Weights of a small CTC audio transcriber: norm batchnorm, 15625 training examples.
Rows from block 9, named by matrix and row number. Rows with one number belong to one channel. Each number is 200 + 20 x the weight over its row's rms, rounded and kept within 0 to 999. All counts start at 0. After the name is the row's rms in percent of the matrix's.
# convs1: first pointwise conv (model.blocks.9.convs.1.weight, 288x288x1), inputs 0-287
# convs3: second pointwise conv (model.blocks.9.convs.3.weight, 288x288x1, transposed), outputs 0-287
convs1.224,112,216,212,207,187,198,247,198,218,197,245,220,199,218,219,188,206,174,200,228,202,217,228,219,190,190,193,184,159,221,230,198,189,163,216,200,218,164,226,223,187,212,176,212,228,213,203,194,203,250,212,217,183,203,176,197,191,167,198,187,216,211,186,189,208,180,209,159,201,206,233,165,244,209,197,199,224,210,205,202,168,168,236,165,222,202,223,227,219,180,195,172,217,225,244,195,184,201,232,182,218,210,203,233,184,170,214,204,194,181,254,203,207,209,173,183,185,204,199,232,208,219,205,258,213,223,244,215,190,171,196,190,227,211,219,202,210,241,195,152,192,199,207,199,181,198,206,208,197,212,189,217,197,227,194,204,213,190,169,197,203,175,205,213,211,222,219,186,178,218,162,166,210,228,210,193,201,203,164,220,222,206,186,216,169,211,198,217,181,206,180,183,221,203,196,169,178,159,187,193,216,210,223,223,182,185,198,197,199,228,208,215,202,203,190,172,204,176,193,175,162,185,157,214,239,218,213,206,206,191,215,178,220,200,220,207,200,208,192,207,171,190,190,184,207,190,184,197,220,174,200,181,184,208,190,185,216,168,203,215,195,189,166,206,202,214,215,160,216,211,212,165,208,186,187,202,204,157,164,184,203,163,171,197,212,192,196,193,216
convs3.224,112,196,208,200,173,187,223,197,188,208,190,191,192,177,153,172,195,215,181,197,218,215,191,163,207,188,176,239,240,197,191,239,167,184,206,176,184,216,211,162,179,205,179,176,215,196,211,203,221,173,208,201,171,188,202,226,139,193,186,222,246,190,254,186,209,198,199,198,199,193,209,207,214,215,185,192,209,203,149,224,199,190,233,195,197,196,181,165,210,178,207,167,199,207,178,196,160,225,207,184,166,180,260,213,232,183,177,223,214,176,189,200,236,196,201,186,218,212,215,207,213,181,179,223,223,178,208,182,186,214,206,236,197,197,213,223,200,206,221,181,192,212,228,237,205,207,208,215,180,217,205,166,191,180,185,220,182,208,209,201,174,172,189,198,191,223,212,182,216,175,163,164,182,197,217,177,190,189,208,197,198,216,197,216,198,197,232,216,188,204,198,218,185,183,188,201,201,208,194,194,205,206,167,222,193,206,199,208,184,194,235,160,185,214,157,197,229,213,212,231,229,198,187,179,194,201,165,202,231,202,180,190,211,211,211,196,183,184,223,187,197,211,180,200,239,236,166,197,166,185,190,205,166,217,238,253,181,190,205,205,197,220,196,163,208,182,215,206,187,216,166,216,200,166,210,192,200,182,199,197,232,213,202,230,200,207,219,166,218
convs1.225,077,184,201,211,212,192,200,191,172,213,204,176,208,213,220,211,226,187,221,202,171,223,221,207,196,171,202,188,229,161,224,179,193,188,184,202,182,202,204,187,181,194,186,210,178,212,179,202,219,205,224,206,209,203,218,248,199,196,168,231,205,183,207,195,201,196,208,231,196,207,197,227,214,202,196,221,188,220,216,181,191,228,179,190,199,186,199,189,214,212,202,206,160,199,190,206,173,215,198,199,165,200,192,131,215,217,177,158,210,216,193,197,186,216,213,210,178,196,181,205,201,222,220,221,229,198,222,193,181,170,202,185,203,215,192,216,223,188,200,214,186,195,226,194,217,196,182,171,193,228,175,197,182,206,186,169,203,216,218,209,203,180,195,184,192,189,200,185,168,230,148,180,210,174,203,152,224,178,182,174,197,215,226,192,193,202,186,174,210,190,208,210,197,190,214,255,211,190,197,227,213,166,211,189,215,206,209,218,192,261,172,170,204,188,184,198,215,191,205,171,167,207,199,217,181,217,216,202,174,189,171,236,233,212,188,225,241,200,209,190,277,218,219,206,202,184,202,224,208,182,195,254,204,203,204,154,207,206,180,164,187,194,230,201,247,182,188,211,199,223,190,242,208,205,194,193,195,184,240,189,196,149,207,196,182,192,178,160,207
convs3.225,066,191,191,206,176,180,224,192,173,219,160,181,237,200,215,209,173,198,201,234,222,216,179,203,195,193,170,198,161,171,194,230,187,236,199,192,204,229,238,202,181,277,179,193,214,183,191,183,192,222,167,255,185,186,176,205,196,186,203,172,208,217,203,203,196,201,213,203,205,171,155,204,191,197,214,192,176,170,204,171,222,202,203,197,199,181,205,185,211,230,183,235,237,217,217,208,205,218,179,218,165,209,231,235,213,222,215,202,196,204,183,211,209,168,182,168,195,200,191,159,197,207,188,189,166,190,187,213,226,175,224,214,200,245,205,214,200,216,206,191,253,204,151,187,236,189,207,215,201,201,206,211,201,246,223,187,215,205,199,198,195,193,193,223,196,192,167,162,234,180,182,181,213,182,189,224,180,198,200,233,190,181,196,195,225,203,182,212,186,190,202,201,205,169,206,178,234,199,203,195,159,192,157,188,200,213,193,193,178,159,234,197,195,197,197,197,175,210,193,204,201,194,192,154,188,198,184,238,183,212,212,209,191,197,205,190,217,190,176,215,208,231,188,193,222,197,201,199,177,222,138,188,183,241,210,207,200,214,219,225,212,196,211,208,210,206,190,201,198,185,182,195,204,242,188,192,219,217,195,203,206,214,214,235,182,231,203,181,199
convs1.226,101,212,208,176,208,203,224,179,232,209,210,209,191,200,199,214,224,190,191,211,182,214,222,202,164,186,223,208,190,184,212,168,206,213,204,203,218,145,182,168,192,212,196,196,206,198,214,232,204,187,201,194,207,213,168,202,181,234,245,215,159,200,164,199,188,196,201,207,207,222,204,200,217,186,224,199,182,185,243,213,188,245,223,198,199,211,191,178,217,145,177,199,190,201,182,177,211,162,185,177,225,191,198,234,233,217,171,195,191,199,195,209,201,178,190,143,202,206,187,208,188,241,166,211,206,228,217,214,207,204,210,159,187,209,226,214,182,227,212,244,196,167,189,204,172,213,226,191,215,185,195,193,191,195,209,200,234,202,262,216,171,209,192,176,216,186,201,161,153,215,183,210,213,196,196,192,182,174,233,211,183,195,190,237,211,184,171,179,193,200,195,175,206,198,188,200,206,202,172,210,178,157,206,194,211,181,203,213,188,208,181,188,202,180,203,205,169,229,218,168,182,197,230,197,202,223,206,189,199,211,248,193,202,196,195,247,215,181,165,182,177,224,226,236,191,190,206,180,190,220,191,196,181,216,194,179,173,194,180,186,158,186,188,168,182,217,173,176,173,204,196,169,181,201,210,213,219,219,200,192,168,218,186,196,210,202,160,208,185
convs3.226,108,192,220,165,194,193,226,189,208,210,176,187,166,252,220,193,193,227,209,186,182,200,178,196,198,195,221,218,213,224,227,220,189,166,193,193,165,199,208,206,183,175,194,200,178,205,223,211,169,220,226,210,203,214,170,188,195,188,235,181,200,195,208,179,232,217,190,208,178,218,182,198,167,179,218,194,165,191,205,198,221,208,255,185,210,229,165,211,175,182,208,210,188,206,206,219,178,186,209,173,190,219,182,198,149,198,182,180,224,188,202,200,176,207,188,214,210,199,196,216,192,224,216,156,173,202,211,202,238,221,185,232,200,186,213,223,215,198,222,237,200,215,222,185,163,194,184,205,177,196,213,196,206,201,175,178,179,248,164,189,213,193,220,219,209,224,199,179,269,169,181,200,226,167,173,190,183,197,165,204,212,182,198,202,220,215,180,202,187,193,184,217,210,226,227,194,204,210,195,198,179,210,217,182,161,195,199,166,208,193,175,194,207,165,169,221,216,243,230,211,226,156,173,193,208,182,167,194,181,244,175,219,203,205,189,237,183,225,214,219,222,219,177,195,184,173,194,192,235,178,193,215,204,205,186,192,204,186,211,187,153,189,188,212,197,197,192,187,202,196,223,219,181,232,202,207,199,224,201,200,246,229,200,184,203,181,198,212,191
convs1.227,089,212,203,182,168,192,221,206,187,215,182,204,234,213,208,189,179,223,139,197,209,214,192,187,188,182,182,173,192,186,247,197,203,194,163,215,195,170,157,204,228,204,164,177,218,179,197,167,207,216,149,168,212,186,201,215,218,177,225,215,187,211,210,220,208,176,206,211,201,194,203,216,169,258,203,209,200,199,169,199,232,172,199,176,216,153,189,192,211,206,160,200,206,200,211,206,176,187,235,215,144,187,186,218,193,191,212,180,192,173,182,207,168,225,201,213,194,203,206,189,204,199,220,230,171,197,150,191,205,198,187,190,231,199,195,189,197,191,205,198,221,172,195,210,228,197,197,221,198,178,207,196,186,219,187,196,233,209,174,187,177,191,219,198,194,203,194,207,194,185,232,191,200,161,191,178,193,170,237,201,223,228,209,186,235,192,201,191,197,191,227,192,189,193,177,266,224,216,187,177,197,186,198,197,219,216,199,210,183,239,164,203,211,209,196,192,171,218,165,185,196,184,184,218,184,203,155,197,223,221,182,210,192,247,165,212,209,157,210,201,204,221,211,205,166,185,220,227,197,209,189,218,224,198,181,212,204,207,194,201,179,215,186,227,263,198,211,184,210,202,208,205,164,189,185,212,190,199,213,230,214,219,201,212,193,215,214,200,228
convs3.227,076,215,220,202,184,176,216,148,203,196,226,209,206,183,240,193,218,159,164,148,159,196,207,206,201,211,156,204,168,201,151,179,208,154,214,224,199,165,165,184,203,200,182,241,191,232,223,203,178,210,196,202,221,209,178,200,231,202,183,183,216,208,176,163,204,215,190,205,234,220,205,190,192,172,191,186,194,206,228,183,198,236,174,203,205,173,204,192,191,173,187,210,210,192,181,165,178,201,174,226,181,197,216,184,196,207,165,197,169,186,205,181,159,195,198,195,183,188,204,210,208,180,184,201,167,191,255,184,187,212,211,167,220,189,213,196,219,203,196,167,197,196,200,154,191,203,162,187,197,180,191,204,192,217,214,187,230,190,217,202,230,231,202,211,210,198,230,215,213,164,192,198,206,159,200,187,160,192,164,207,205,208,226,198,211,206,199,199,199,218,200,215,187,205,183,191,193,197,184,209,226,238,194,171,208,178,233,191,173,180,211,209,220,200,190,201,185,199,195,208,199,233,213,205,197,194,213,212,198,202,189,180,208,197,181,168,171,201,189,185,196,174,182,202,136,220,224,201,237,206,167,202,198,198,194,209,227,168,176,168,186,142,203,209,186,210,183,213,206,223,208,181,225,191,176,206,189,205,178,203,215,180,220,185,193,201,201,165,235
convs1.228,091,189,211,169,176,200,203,202,211,224,190,228,204,200,193,203,178,185,155,160,199,211,191,204,169,189,196,209,172,206,206,187,206,217,221,205,209,196,174,187,192,173,197,211,178,198,200,225,191,237,173,194,161,167,203,224,215,194,210,236,211,199,193,256,220,198,206,173,215,210,195,220,182,237,235,200,207,200,214,169,230,164,168,191,193,171,153,189,204,217,194,195,185,201,214,202,231,187,223,215,220,198,223,204,194,174,226,216,220,205,211,167,202,172,175,174,212,189,206,220,199,218,195,224,203,190,196,180,236,173,189,203,210,214,196,173,189,173,189,198,203,184,173,173,201,196,210,181,206,189,219,237,163,199,217,196,200,211,208,224,170,163,177,191,172,196,185,207,187,187,222,243,217,209,172,164,213,193,209,191,204,200,202,245,201,178,184,158,170,170,215,188,204,274,192,249,196,208,175,174,198,219,185,179,192,201,202,225,193,173,221,213,199,208,180,206,204,197,177,228,197,217,205,190,204,214,185,209,192,192,211,212,207,224,167,151,205,198,237,199,209,171,186,205,234,179,201,190,200,182,175,190,207,193,199,173,205,151,187,203,171,170,196,199,199,200,170,210,197,197,193,193,191,191,208,203,223,172,174,185,239,237,207,201,198,205,218,202,143
convs3.228,101,183,201,206,236,197,188,206,225,175,178,158,217,227,194,223,221,198,232,212,194,214,198,198,206,160,209,216,202,220,227,184,200,162,217,206,166,213,208,202,192,226,222,224,202,205,228,216,218,189,195,183,211,199,228,227,229,204,174,208,228,197,210,195,168,224,219,197,212,165,216,226,187,209,188,190,193,200,212,182,215,163,172,237,200,215,238,182,180,206,226,202,136,179,176,175,223,213,209,222,184,164,180,211,192,226,197,208,218,203,184,209,187,213,189,219,216,228,224,162,202,180,200,214,167,213,190,134,190,207,215,200,207,198,194,181,196,192,201,192,202,154,209,222,198,189,182,204,201,210,202,170,255,165,208,196,195,219,195,214,192,225,193,199,162,209,208,178,199,209,208,202,215,171,207,215,212,219,139,169,216,210,202,212,213,227,213,206,232,200,219,193,214,221,212,243,160,203,213,184,180,217,193,168,221,209,202,191,204,180,237,213,196,203,207,175,187,197,215,190,210,157,181,224,178,232,232,202,184,246,229,227,196,184,207,214,198,206,191,190,217,213,206,238,203,199,211,179,176,191,192,191,188,181,212,190,221,194,224,176,203,207,182,167,224,180,199,170,194,260,202,207,200,187,189,213,206,219,197,210,199,226,165,175,199,205,194,199,191
convs1.229,116,199,209,209,196,187,181,197,229,212,178,210,135,219,212,188,211,213,161,208,236,172,181,194,221,184,216,210,175,209,212,185,232,184,195,180,220,178,239,198,161,233,196,179,221,213,168,246,198,166,189,221,191,179,224,185,215,221,181,186,193,177,182,185,236,187,210,189,213,167,182,199,183,235,162,164,203,228,188,178,197,206,180,187,207,208,174,164,185,200,196,208,199,192,209,163,186,198,180,219,188,172,188,185,231,151,190,195,173,195,209,182,189,188,199,214,200,220,168,198,179,191,177,230,201,204,205,198,200,197,243,198,190,237,198,216,222,195,231,227,179,199,190,201,193,185,192,206,209,196,204,198,190,213,177,222,208,211,213,196,221,207,195,192,190,209,218,200,185,202,175,191,197,206,158,237,220,225,185,170,189,221,178,173,207,225,212,192,182,208,219,204,186,211,189,180,212,212,196,225,219,224,223,207,219,209,206,182,161,238,189,226,197,206,181,206,224,172,182,167,224,194,183,200,225,213,197,189,191,195,259,197,223,211,207,202,203,205,194,186,202,175,189,184,216,178,200,191,203,172,179,195,174,198,233,174,226,229,188,200,176,187,239,213,245,217,180,190,195,201,205,174,158,202,220,212,208,172,197,215,194,231,214,175,177,230,243,184,153
convs3.229,119,222,202,195,204,191,213,244,235,176,203,186,190,239,202,204,217,230,223,232,196,214,231,236,215,169,218,212,237,212,183,242,203,233,171,169,207,218,213,207,224,190,214,195,211,245,235,228,213,188,203,206,180,198,177,201,198,194,196,220,205,192,198,174,216,177,187,168,206,220,217,206,199,216,189,207,221,199,200,224,217,224,258,207,205,211,162,210,162,194,179,184,191,208,209,171,210,197,200,201,234,202,225,186,244,169,200,205,193,236,230,200,240,190,191,198,177,166,232,197,191,170,231,183,199,202,217,199,185,213,210,232,178,175,188,192,213,220,251,225,231,172,204,195,228,219,218,186,208,211,192,180,219,185,206,217,228,203,184,188,165,178,200,187,177,193,165,196,239,202,187,195,178,217,214,240,236,202,219,214,238,194,190,200,186,190,238,214,244,185,205,210,208,221,184,199,210,192,206,180,202,208,212,176,178,190,168,204,200,187,222,180,200,223,219,161,188,197,211,192,223,181,197,183,217,224,186,190,235,203,183,180,225,216,206,193,186,192,222,191,187,217,194,199,223,175,199,166,213,185,185,186,202,210,197,225,211,182,166,205,219,180,218,192,190,189,195,174,198,194,195,208,165,174,208,233,157,182,211,227,224,230,216,188,206,185,223,174,195
convs1.230,102,204,210,213,202,195,215,235,194,213,199,207,193,207,185,176,183,232,202,177,194,220,173,214,218,181,194,176,208,178,197,233,190,194,220,210,223,199,186,197,191,218,204,208,179,242,176,184,232,188,211,182,172,165,201,224,192,200,206,203,233,213,220,196,211,183,221,201,229,222,184,182,232,218,199,167,225,205,226,201,239,191,196,176,198,175,201,205,207,166,215,217,208,189,222,190,202,191,224,200,206,167,195,187,212,209,222,201,213,208,225,187,189,156,194,176,204,202,211,218,226,199,231,220,219,218,220,212,239,184,200,186,173,194,208,204,201,193,233,200,201,196,197,188,179,193,244,156,182,157,181,197,226,200,165,202,225,214,203,176,220,148,196,194,185,211,223,173,200,231,136,171,203,188,195,235,215,207,171,203,177,206,225,206,196,180,184,194,203,219,227,169,202,165,222,171,197,225,204,218,198,207,190,236,212,190,180,184,188,208,162,163,167,224,196,187,181,206,200,198,188,210,165,204,188,201,193,175,216,162,247,185,198,182,200,208,261,209,188,199,174,204,207,203,191,193,193,190,186,214,181,170,198,166,247,191,212,174,182,203,174,181,171,210,179,195,224,181,182,218,228,185,225,200,205,176,167,205,250,211,181,213,203,183,194,188,177,185,231
convs3.230,093,180,170,220,202,191,195,160,217,185,175,213,198,195,213,211,196,199,205,203,230,194,191,174,195,180,204,212,199,241,196,194,189,220,205,203,196,226,164,185,179,208,202,176,205,181,184,195,194,202,216,174,227,180,224,212,196,178,200,218,175,190,226,224,195,199,222,183,212,198,193,210,191,223,200,182,207,202,202,155,154,220,188,212,216,209,192,196,168,271,231,214,182,213,203,187,207,204,205,209,179,197,196,199,215,196,215,202,180,184,240,232,199,194,193,196,221,192,200,171,212,245,188,171,218,186,226,208,207,177,198,191,211,202,205,168,151,192,233,201,211,181,192,194,212,199,225,221,195,211,231,213,187,183,208,176,200,185,184,190,192,211,193,209,185,196,234,206,230,235,184,186,190,216,220,216,206,195,238,198,217,150,235,185,171,179,199,207,182,201,220,194,193,215,204,222,187,199,197,190,212,186,215,199,209,187,190,197,214,180,186,197,200,247,208,235,176,174,236,218,210,230,231,164,181,175,202,203,183,254,185,207,169,221,161,228,223,243,228,212,266,222,186,199,207,237,199,221,179,223,223,190,188,189,171,187,238,163,166,180,201,155,204,214,189,189,206,217,180,187,207,237,201,179,180,210,196,168,194,202,212,221,194,220,177,215,214,185,213
convs1.231,096,203,209,218,187,206,190,230,204,201,205,205,170,213,203,205,179,205,225,204,209,226,217,238,230,200,179,214,228,186,202,214,198,162,203,217,219,192,202,220,185,194,208,205,206,220,149,156,192,203,181,181,214,242,231,229,209,192,213,235,159,214,180,218,197,189,197,211,198,249,207,218,219,189,165,214,183,191,227,171,233,184,194,222,193,181,226,215,242,207,196,216,195,179,182,199,167,209,222,204,216,188,227,235,189,214,166,187,188,185,178,210,184,193,176,197,196,182,197,203,166,187,221,157,197,212,185,196,199,170,224,219,211,218,218,216,222,179,182,186,197,204,246,216,234,224,168,205,196,209,188,176,215,224,200,223,210,222,215,171,203,158,190,250,189,185,190,195,185,196,195,191,181,169,179,226,209,222,177,192,213,195,196,189,205,215,196,200,229,223,212,220,193,160,218,216,201,191,186,202,181,205,183,202,183,183,182,205,206,245,190,231,178,201,212,188,177,213,192,185,209,202,187,189,160,199,188,214,211,205,198,185,193,197,214,206,231,254,200,192,219,177,161,212,215,236,215,204,219,178,192,227,185,198,198,192,210,195,145,204,167,189,200,192,201,208,233,225,206,192,212,224,210,208,178,225,187,221,247,218,212,154,228,217,229,219,196,213,157
convs3.231,094,220,189,212,189,177,203,221,215,211,202,237,243,189,198,209,240,204,186,187,203,235,214,200,202,241,249,190,188,191,235,179,193,238,204,195,188,193,166,168,184,195,191,213,202,201,193,201,221,236,242,216,200,177,182,180,197,192,220,211,227,197,228,193,203,219,237,186,201,175,211,199,201,179,174,216,218,203,211,236,200,220,177,206,186,218,186,219,173,220,218,245,195,207,155,183,192,217,203,200,192,227,166,214,174,151,172,211,198,200,215,228,184,231,179,220,236,232,209,218,206,179,195,148,210,216,211,187,230,192,157,231,198,216,182,191,180,176,194,215,205,193,199,213,198,208,220,229,196,220,194,174,175,162,226,213,189,192,173,229,198,176,217,206,197,212,226,154,199,208,205,204,208,179,216,203,188,173,189,175,227,206,191,195,189,199,194,163,157,194,198,209,204,193,178,206,237,187,203,187,227,178,195,202,183,205,220,174,162,188,194,200,191,168,200,195,188,210,208,170,192,184,211,193,203,174,186,195,198,181,237,212,201,203,225,221,190,206,194,201,177,208,228,196,242,200,212,203,237,242,211,204,190,207,240,174,212,236,220,169,239,211,209,212,223,223,194,172,187,224,195,188,180,209,220,228,210,219,187,186,194,200,186,219,226,170,189,185,218
convs1.232,116,224,204,215,192,209,202,206,211,205,213,208,213,185,196,210,196,201,170,205,206,163,215,228,187,203,209,218,202,187,195,194,203,221,191,201,197,189,233,193,222,225,207,199,201,215,185,165,199,211,143,180,211,243,202,167,202,224,196,219,215,188,202,214,177,203,179,146,205,212,199,259,233,191,204,210,252,179,169,188,167,193,203,192,215,239,201,193,205,158,190,191,136,229,199,198,234,164,191,201,203,208,190,221,224,228,176,173,216,184,221,225,227,203,207,192,221,222,201,174,178,213,125,196,204,201,204,177,232,209,211,163,217,231,192,206,206,182,191,209,198,175,222,175,216,232,180,207,188,207,165,209,178,216,182,206,237,231,177,195,177,213,202,199,186,179,242,193,210,222,185,220,193,231,209,200,189,197,157,201,229,212,238,177,180,201,184,185,188,161,170,221,176,218,226,212,158,201,180,200,205,215,197,162,181,189,213,186,171,178,188,200,178,187,207,204,213,216,174,199,172,179,212,209,201,198,200,216,187,199,214,221,211,214,180,210,182,209,177,208,182,205,218,202,217,201,217,191,213,159,222,213,215,193,261,220,195,196,200,199,201,180,181,200,213,183,162,213,188,211,188,200,220,193,195,214,186,199,192,240,196,200,207,180,202,191,182,201,198
convs3.232,118,224,210,186,181,191,204,233,186,149,170,203,260,201,190,200,197,237,221,213,210,218,194,226,223,214,224,187,186,194,195,183,196,148,185,239,197,228,209,221,210,171,201,209,228,198,182,188,193,216,189,173,210,193,173,219,212,180,183,204,230,199,215,178,204,167,192,190,207,184,210,161,173,191,213,188,176,216,237,204,213,181,199,181,212,193,165,173,178,171,188,191,192,221,205,196,207,200,173,216,187,213,211,191,185,230,228,213,196,177,246,223,194,214,196,197,202,216,192,211,165,219,185,196,196,210,215,204,184,138,200,195,172,201,213,213,180,228,180,229,195,183,222,201,190,193,191,216,156,172,229,190,207,195,208,171,221,200,181,193,196,197,178,202,198,210,192,218,203,206,183,192,161,158,203,202,216,196,171,208,206,219,212,218,217,179,218,223,186,178,203,255,198,168,197,205,190,199,198,221,172,224,179,231,174,198,187,171,204,178,161,196,213,183,243,196,238,196,173,200,198,206,181,225,223,219,207,172,251,172,188,236,190,182,189,214,168,219,191,187,205,219,216,196,206,231,209,227,175,198,209,189,217,211,195,179,214,171,213,183,220,184,184,215,187,189,233,201,228,181,222,227,197,155,204,205,202,229,202,171,180,173,207,175,182,201,188,192,184
convs1.233,101,232,220,202,180,197,234,170,189,201,176,204,209,232,204,220,186,170,204,223,206,209,198,232,220,178,199,197,197,219,243,230,175,227,192,207,191,229,210,186,202,183,198,188,214,180,211,202,214,182,220,213,183,186,214,181,211,236,194,190,182,205,219,204,234,192,187,219,210,236,143,226,188,178,190,220,186,198,208,186,176,214,182,221,189,163,197,212,207,204,144,197,208,187,202,170,211,213,221,196,182,229,221,164,195,229,177,208,180,214,250,190,188,160,183,209,197,220,167,221,215,221,217,201,191,229,171,192,169,225,241,217,209,185,169,206,209,213,229,210,204,243,233,201,142,225,208,181,204,203,198,204,183,209,224,190,196,200,192,194,199,182,176,204,189,168,184,212,166,203,155,215,198,234,215,173,201,228,205,205,197,215,184,180,194,198,221,195,193,171,154,176,177,162,216,179,201,204,228,206,172,202,204,185,241,218,201,210,206,198,220,210,193,189,228,182,191,228,170,188,202,183,205,182,219,183,225,192,195,196,195,204,184,186,206,185,240,210,232,178,206,188,234,191,176,192,184,199,196,178,203,185,214,183,252,241,159,204,210,208,187,225,201,208,207,215,248,197,188,213,207,217,234,203,190,202,184,200,215,229,196,189,205,190,221,212,183,207,218
convs3.233,105,202,192,189,219,199,165,207,203,197,184,175,209,224,221,205,195,211,206,185,197,176,233,192,214,193,214,235,217,233,158,241,204,211,167,188,208,161,170,200,186,211,170,174,190,217,219,189,168,195,194,246,177,236,197,202,228,215,183,190,198,213,210,191,182,192,189,173,194,185,187,168,201,179,177,180,215,171,229,215,243,230,238,186,233,218,210,188,211,215,193,205,179,204,201,169,222,174,165,204,221,205,207,163,222,192,194,212,146,200,198,220,190,183,214,163,189,181,219,184,188,192,232,192,159,217,193,183,188,190,179,197,210,213,186,209,166,205,235,219,210,169,187,196,167,226,194,214,201,188,205,168,179,195,152,238,224,203,203,196,230,172,196,212,170,201,184,193,211,243,209,196,201,202,195,195,200,185,199,218,211,203,210,189,159,189,229,182,183,186,159,209,190,206,203,209,223,232,228,191,169,219,218,213,198,223,187,231,214,199,170,201,185,220,220,158,185,212,208,226,210,231,210,190,197,189,181,189,195,195,205,196,212,194,183,177,165,226,155,204,211,178,173,226,187,163,167,210,195,179,190,204,174,228,184,194,206,188,198,225,203,209,209,208,206,186,196,221,194,229,194,193,185,211,175,194,185,153,205,205,200,181,188,183,209,172,211,200,145
convs1.234,087,184,183,174,216,176,210,214,201,184,206,191,225,200,199,194,205,251,177,172,186,198,193,243,203,238,227,216,224,193,177,187,216,181,217,205,215,186,208,171,195,183,210,218,223,199,187,177,206,206,209,204,206,179,204,166,186,152,193,224,225,211,227,229,223,193,214,204,195,179,217,191,167,202,189,202,228,186,198,235,223,219,160,218,189,223,210,226,143,188,183,180,180,183,200,194,201,214,194,248,220,229,207,196,203,225,209,195,212,198,181,166,199,166,196,180,185,187,186,208,192,202,211,191,216,198,207,224,186,185,204,192,238,148,206,224,198,193,189,229,195,222,226,196,235,240,229,202,199,194,213,186,203,180,212,209,188,186,225,211,175,234,192,188,195,196,174,178,239,254,225,220,211,187,225,230,181,183,204,218,245,201,202,205,192,192,207,217,215,191,194,224,202,179,200,189,205,192,192,209,182,217,214,196,223,202,184,164,186,163,174,209,188,227,202,191,179,194,182,124,183,184,180,192,203,212,218,185,236,173,164,198,200,198,214,171,181,182,218,205,180,219,233,217,207,202,199,213,205,208,194,235,210,194,213,195,199,206,199,206,188,213,194,158,168,187,189,216,177,192,185,222,192,201,191,221,206,138,166,181,198,209,229,180,173,200,217,181,182
convs3.234,083,189,203,185,200,180,212,207,183,211,197,183,177,169,207,203,158,196,188,211,201,224,165,193,213,172,220,198,197,196,228,219,186,183,206,199,204,183,213,190,180,191,194,194,201,199,187,206,206,170,183,208,209,164,175,176,210,194,197,197,212,178,229,244,189,198,180,195,173,161,206,215,173,169,187,193,185,192,195,193,182,192,203,213,212,143,193,188,208,203,220,191,234,204,252,163,183,184,171,188,194,189,209,178,186,215,207,215,188,214,199,225,204,173,200,199,166,206,180,195,208,160,203,190,160,178,204,168,151,199,175,216,193,233,179,228,250,204,193,187,197,193,209,176,202,166,208,233,175,203,175,187,197,180,224,227,230,222,188,183,196,177,206,208,200,186,170,170,167,171,178,184,192,231,186,203,195,179,184,216,194,200,199,164,168,182,194,194,197,195,208,181,216,159,192,176,183,196,163,201,181,162,217,185,209,183,212,230,179,202,176,169,179,151,210,156,187,227,217,221,218,160,175,150,177,194,182,178,203,209,196,177,177,191,225,203,186,196,210,193,215,181,183,203,194,205,199,189,207,201,222,192,208,199,191,201,176,166,232,187,171,202,186,217,209,216,201,200,191,191,176,200,180,200,116,173,201,191,180,210,233,191,204,219,204,206,216,210,203
convs1.235,109,246,195,199,209,205,178,188,212,174,201,230,225,215,205,193,183,190,253,194,207,190,223,226,201,226,212,187,193,207,214,176,206,202,194,218,209,212,194,245,216,220,171,194,213,202,201,212,199,234,181,186,215,174,183,181,150,224,204,183,189,191,208,182,182,204,212,200,247,217,194,201,205,192,182,224,169,215,215,208,198,206,220,203,199,233,208,182,204,193,222,189,169,200,198,194,166,211,220,180,224,225,232,245,181,249,204,209,172,136,205,238,214,195,201,221,208,184,197,232,183,224,229,213,210,201,231,184,229,176,186,192,219,159,215,203,164,204,223,172,192,212,201,207,180,211,179,197,197,211,195,177,203,206,212,205,210,199,185,197,205,195,228,204,204,188,152,157,173,223,194,228,187,159,189,201,192,158,185,226,193,202,196,201,203,222,171,158,186,204,203,204,205,210,196,226,213,198,147,219,157,203,201,218,211,193,200,188,196,222,173,158,202,222,187,162,205,206,194,213,176,196,230,216,222,211,209,205,197,223,207,203,179,205,225,222,228,184,253,198,203,204,201,188,197,198,204,193,185,181,208,182,187,200,173,233,185,190,205,188,206,224,192,188,203,214,214,207,226,225,195,235,215,196,221,201,193,183,249,183,181,243,188,192,226,208,185,224,241
convs3.235,111,192,180,217,203,254,192,228,221,213,182,209,185,211,205,227,196,196,183,198,224,224,162,179,182,209,227,231,162,223,181,188,186,149,186,205,179,160,191,187,223,175,187,193,226,186,258,204,216,170,205,179,236,257,229,222,178,186,223,213,203,192,183,199,174,222,192,191,185,208,208,188,218,196,179,195,182,216,207,224,173,204,200,213,199,203,233,202,222,198,212,176,226,211,226,208,222,207,203,168,169,228,197,185,199,202,206,201,194,237,223,187,211,208,199,164,222,195,212,191,191,219,212,215,206,204,204,188,218,204,214,179,203,219,186,228,199,201,196,223,198,199,190,222,212,204,201,188,192,216,205,195,187,220,177,211,202,182,142,206,198,194,185,204,178,196,216,175,207,180,172,209,210,159,198,208,164,207,209,189,188,208,158,247,194,179,170,223,199,159,192,220,203,202,192,158,191,186,149,207,207,195,180,195,196,172,202,206,244,233,154,184,203,198,196,196,190,221,226,206,242,194,180,221,211,214,197,208,160,204,195,202,180,217,222,208,228,222,200,196,236,187,196,182,211,204,195,219,204,197,236,204,223,196,238,195,217,170,218,216,166,239,235,186,241,185,189,195,189,240,188,182,220,212,198,171,186,221,198,205,189,177,189,207,218,214,206,202,207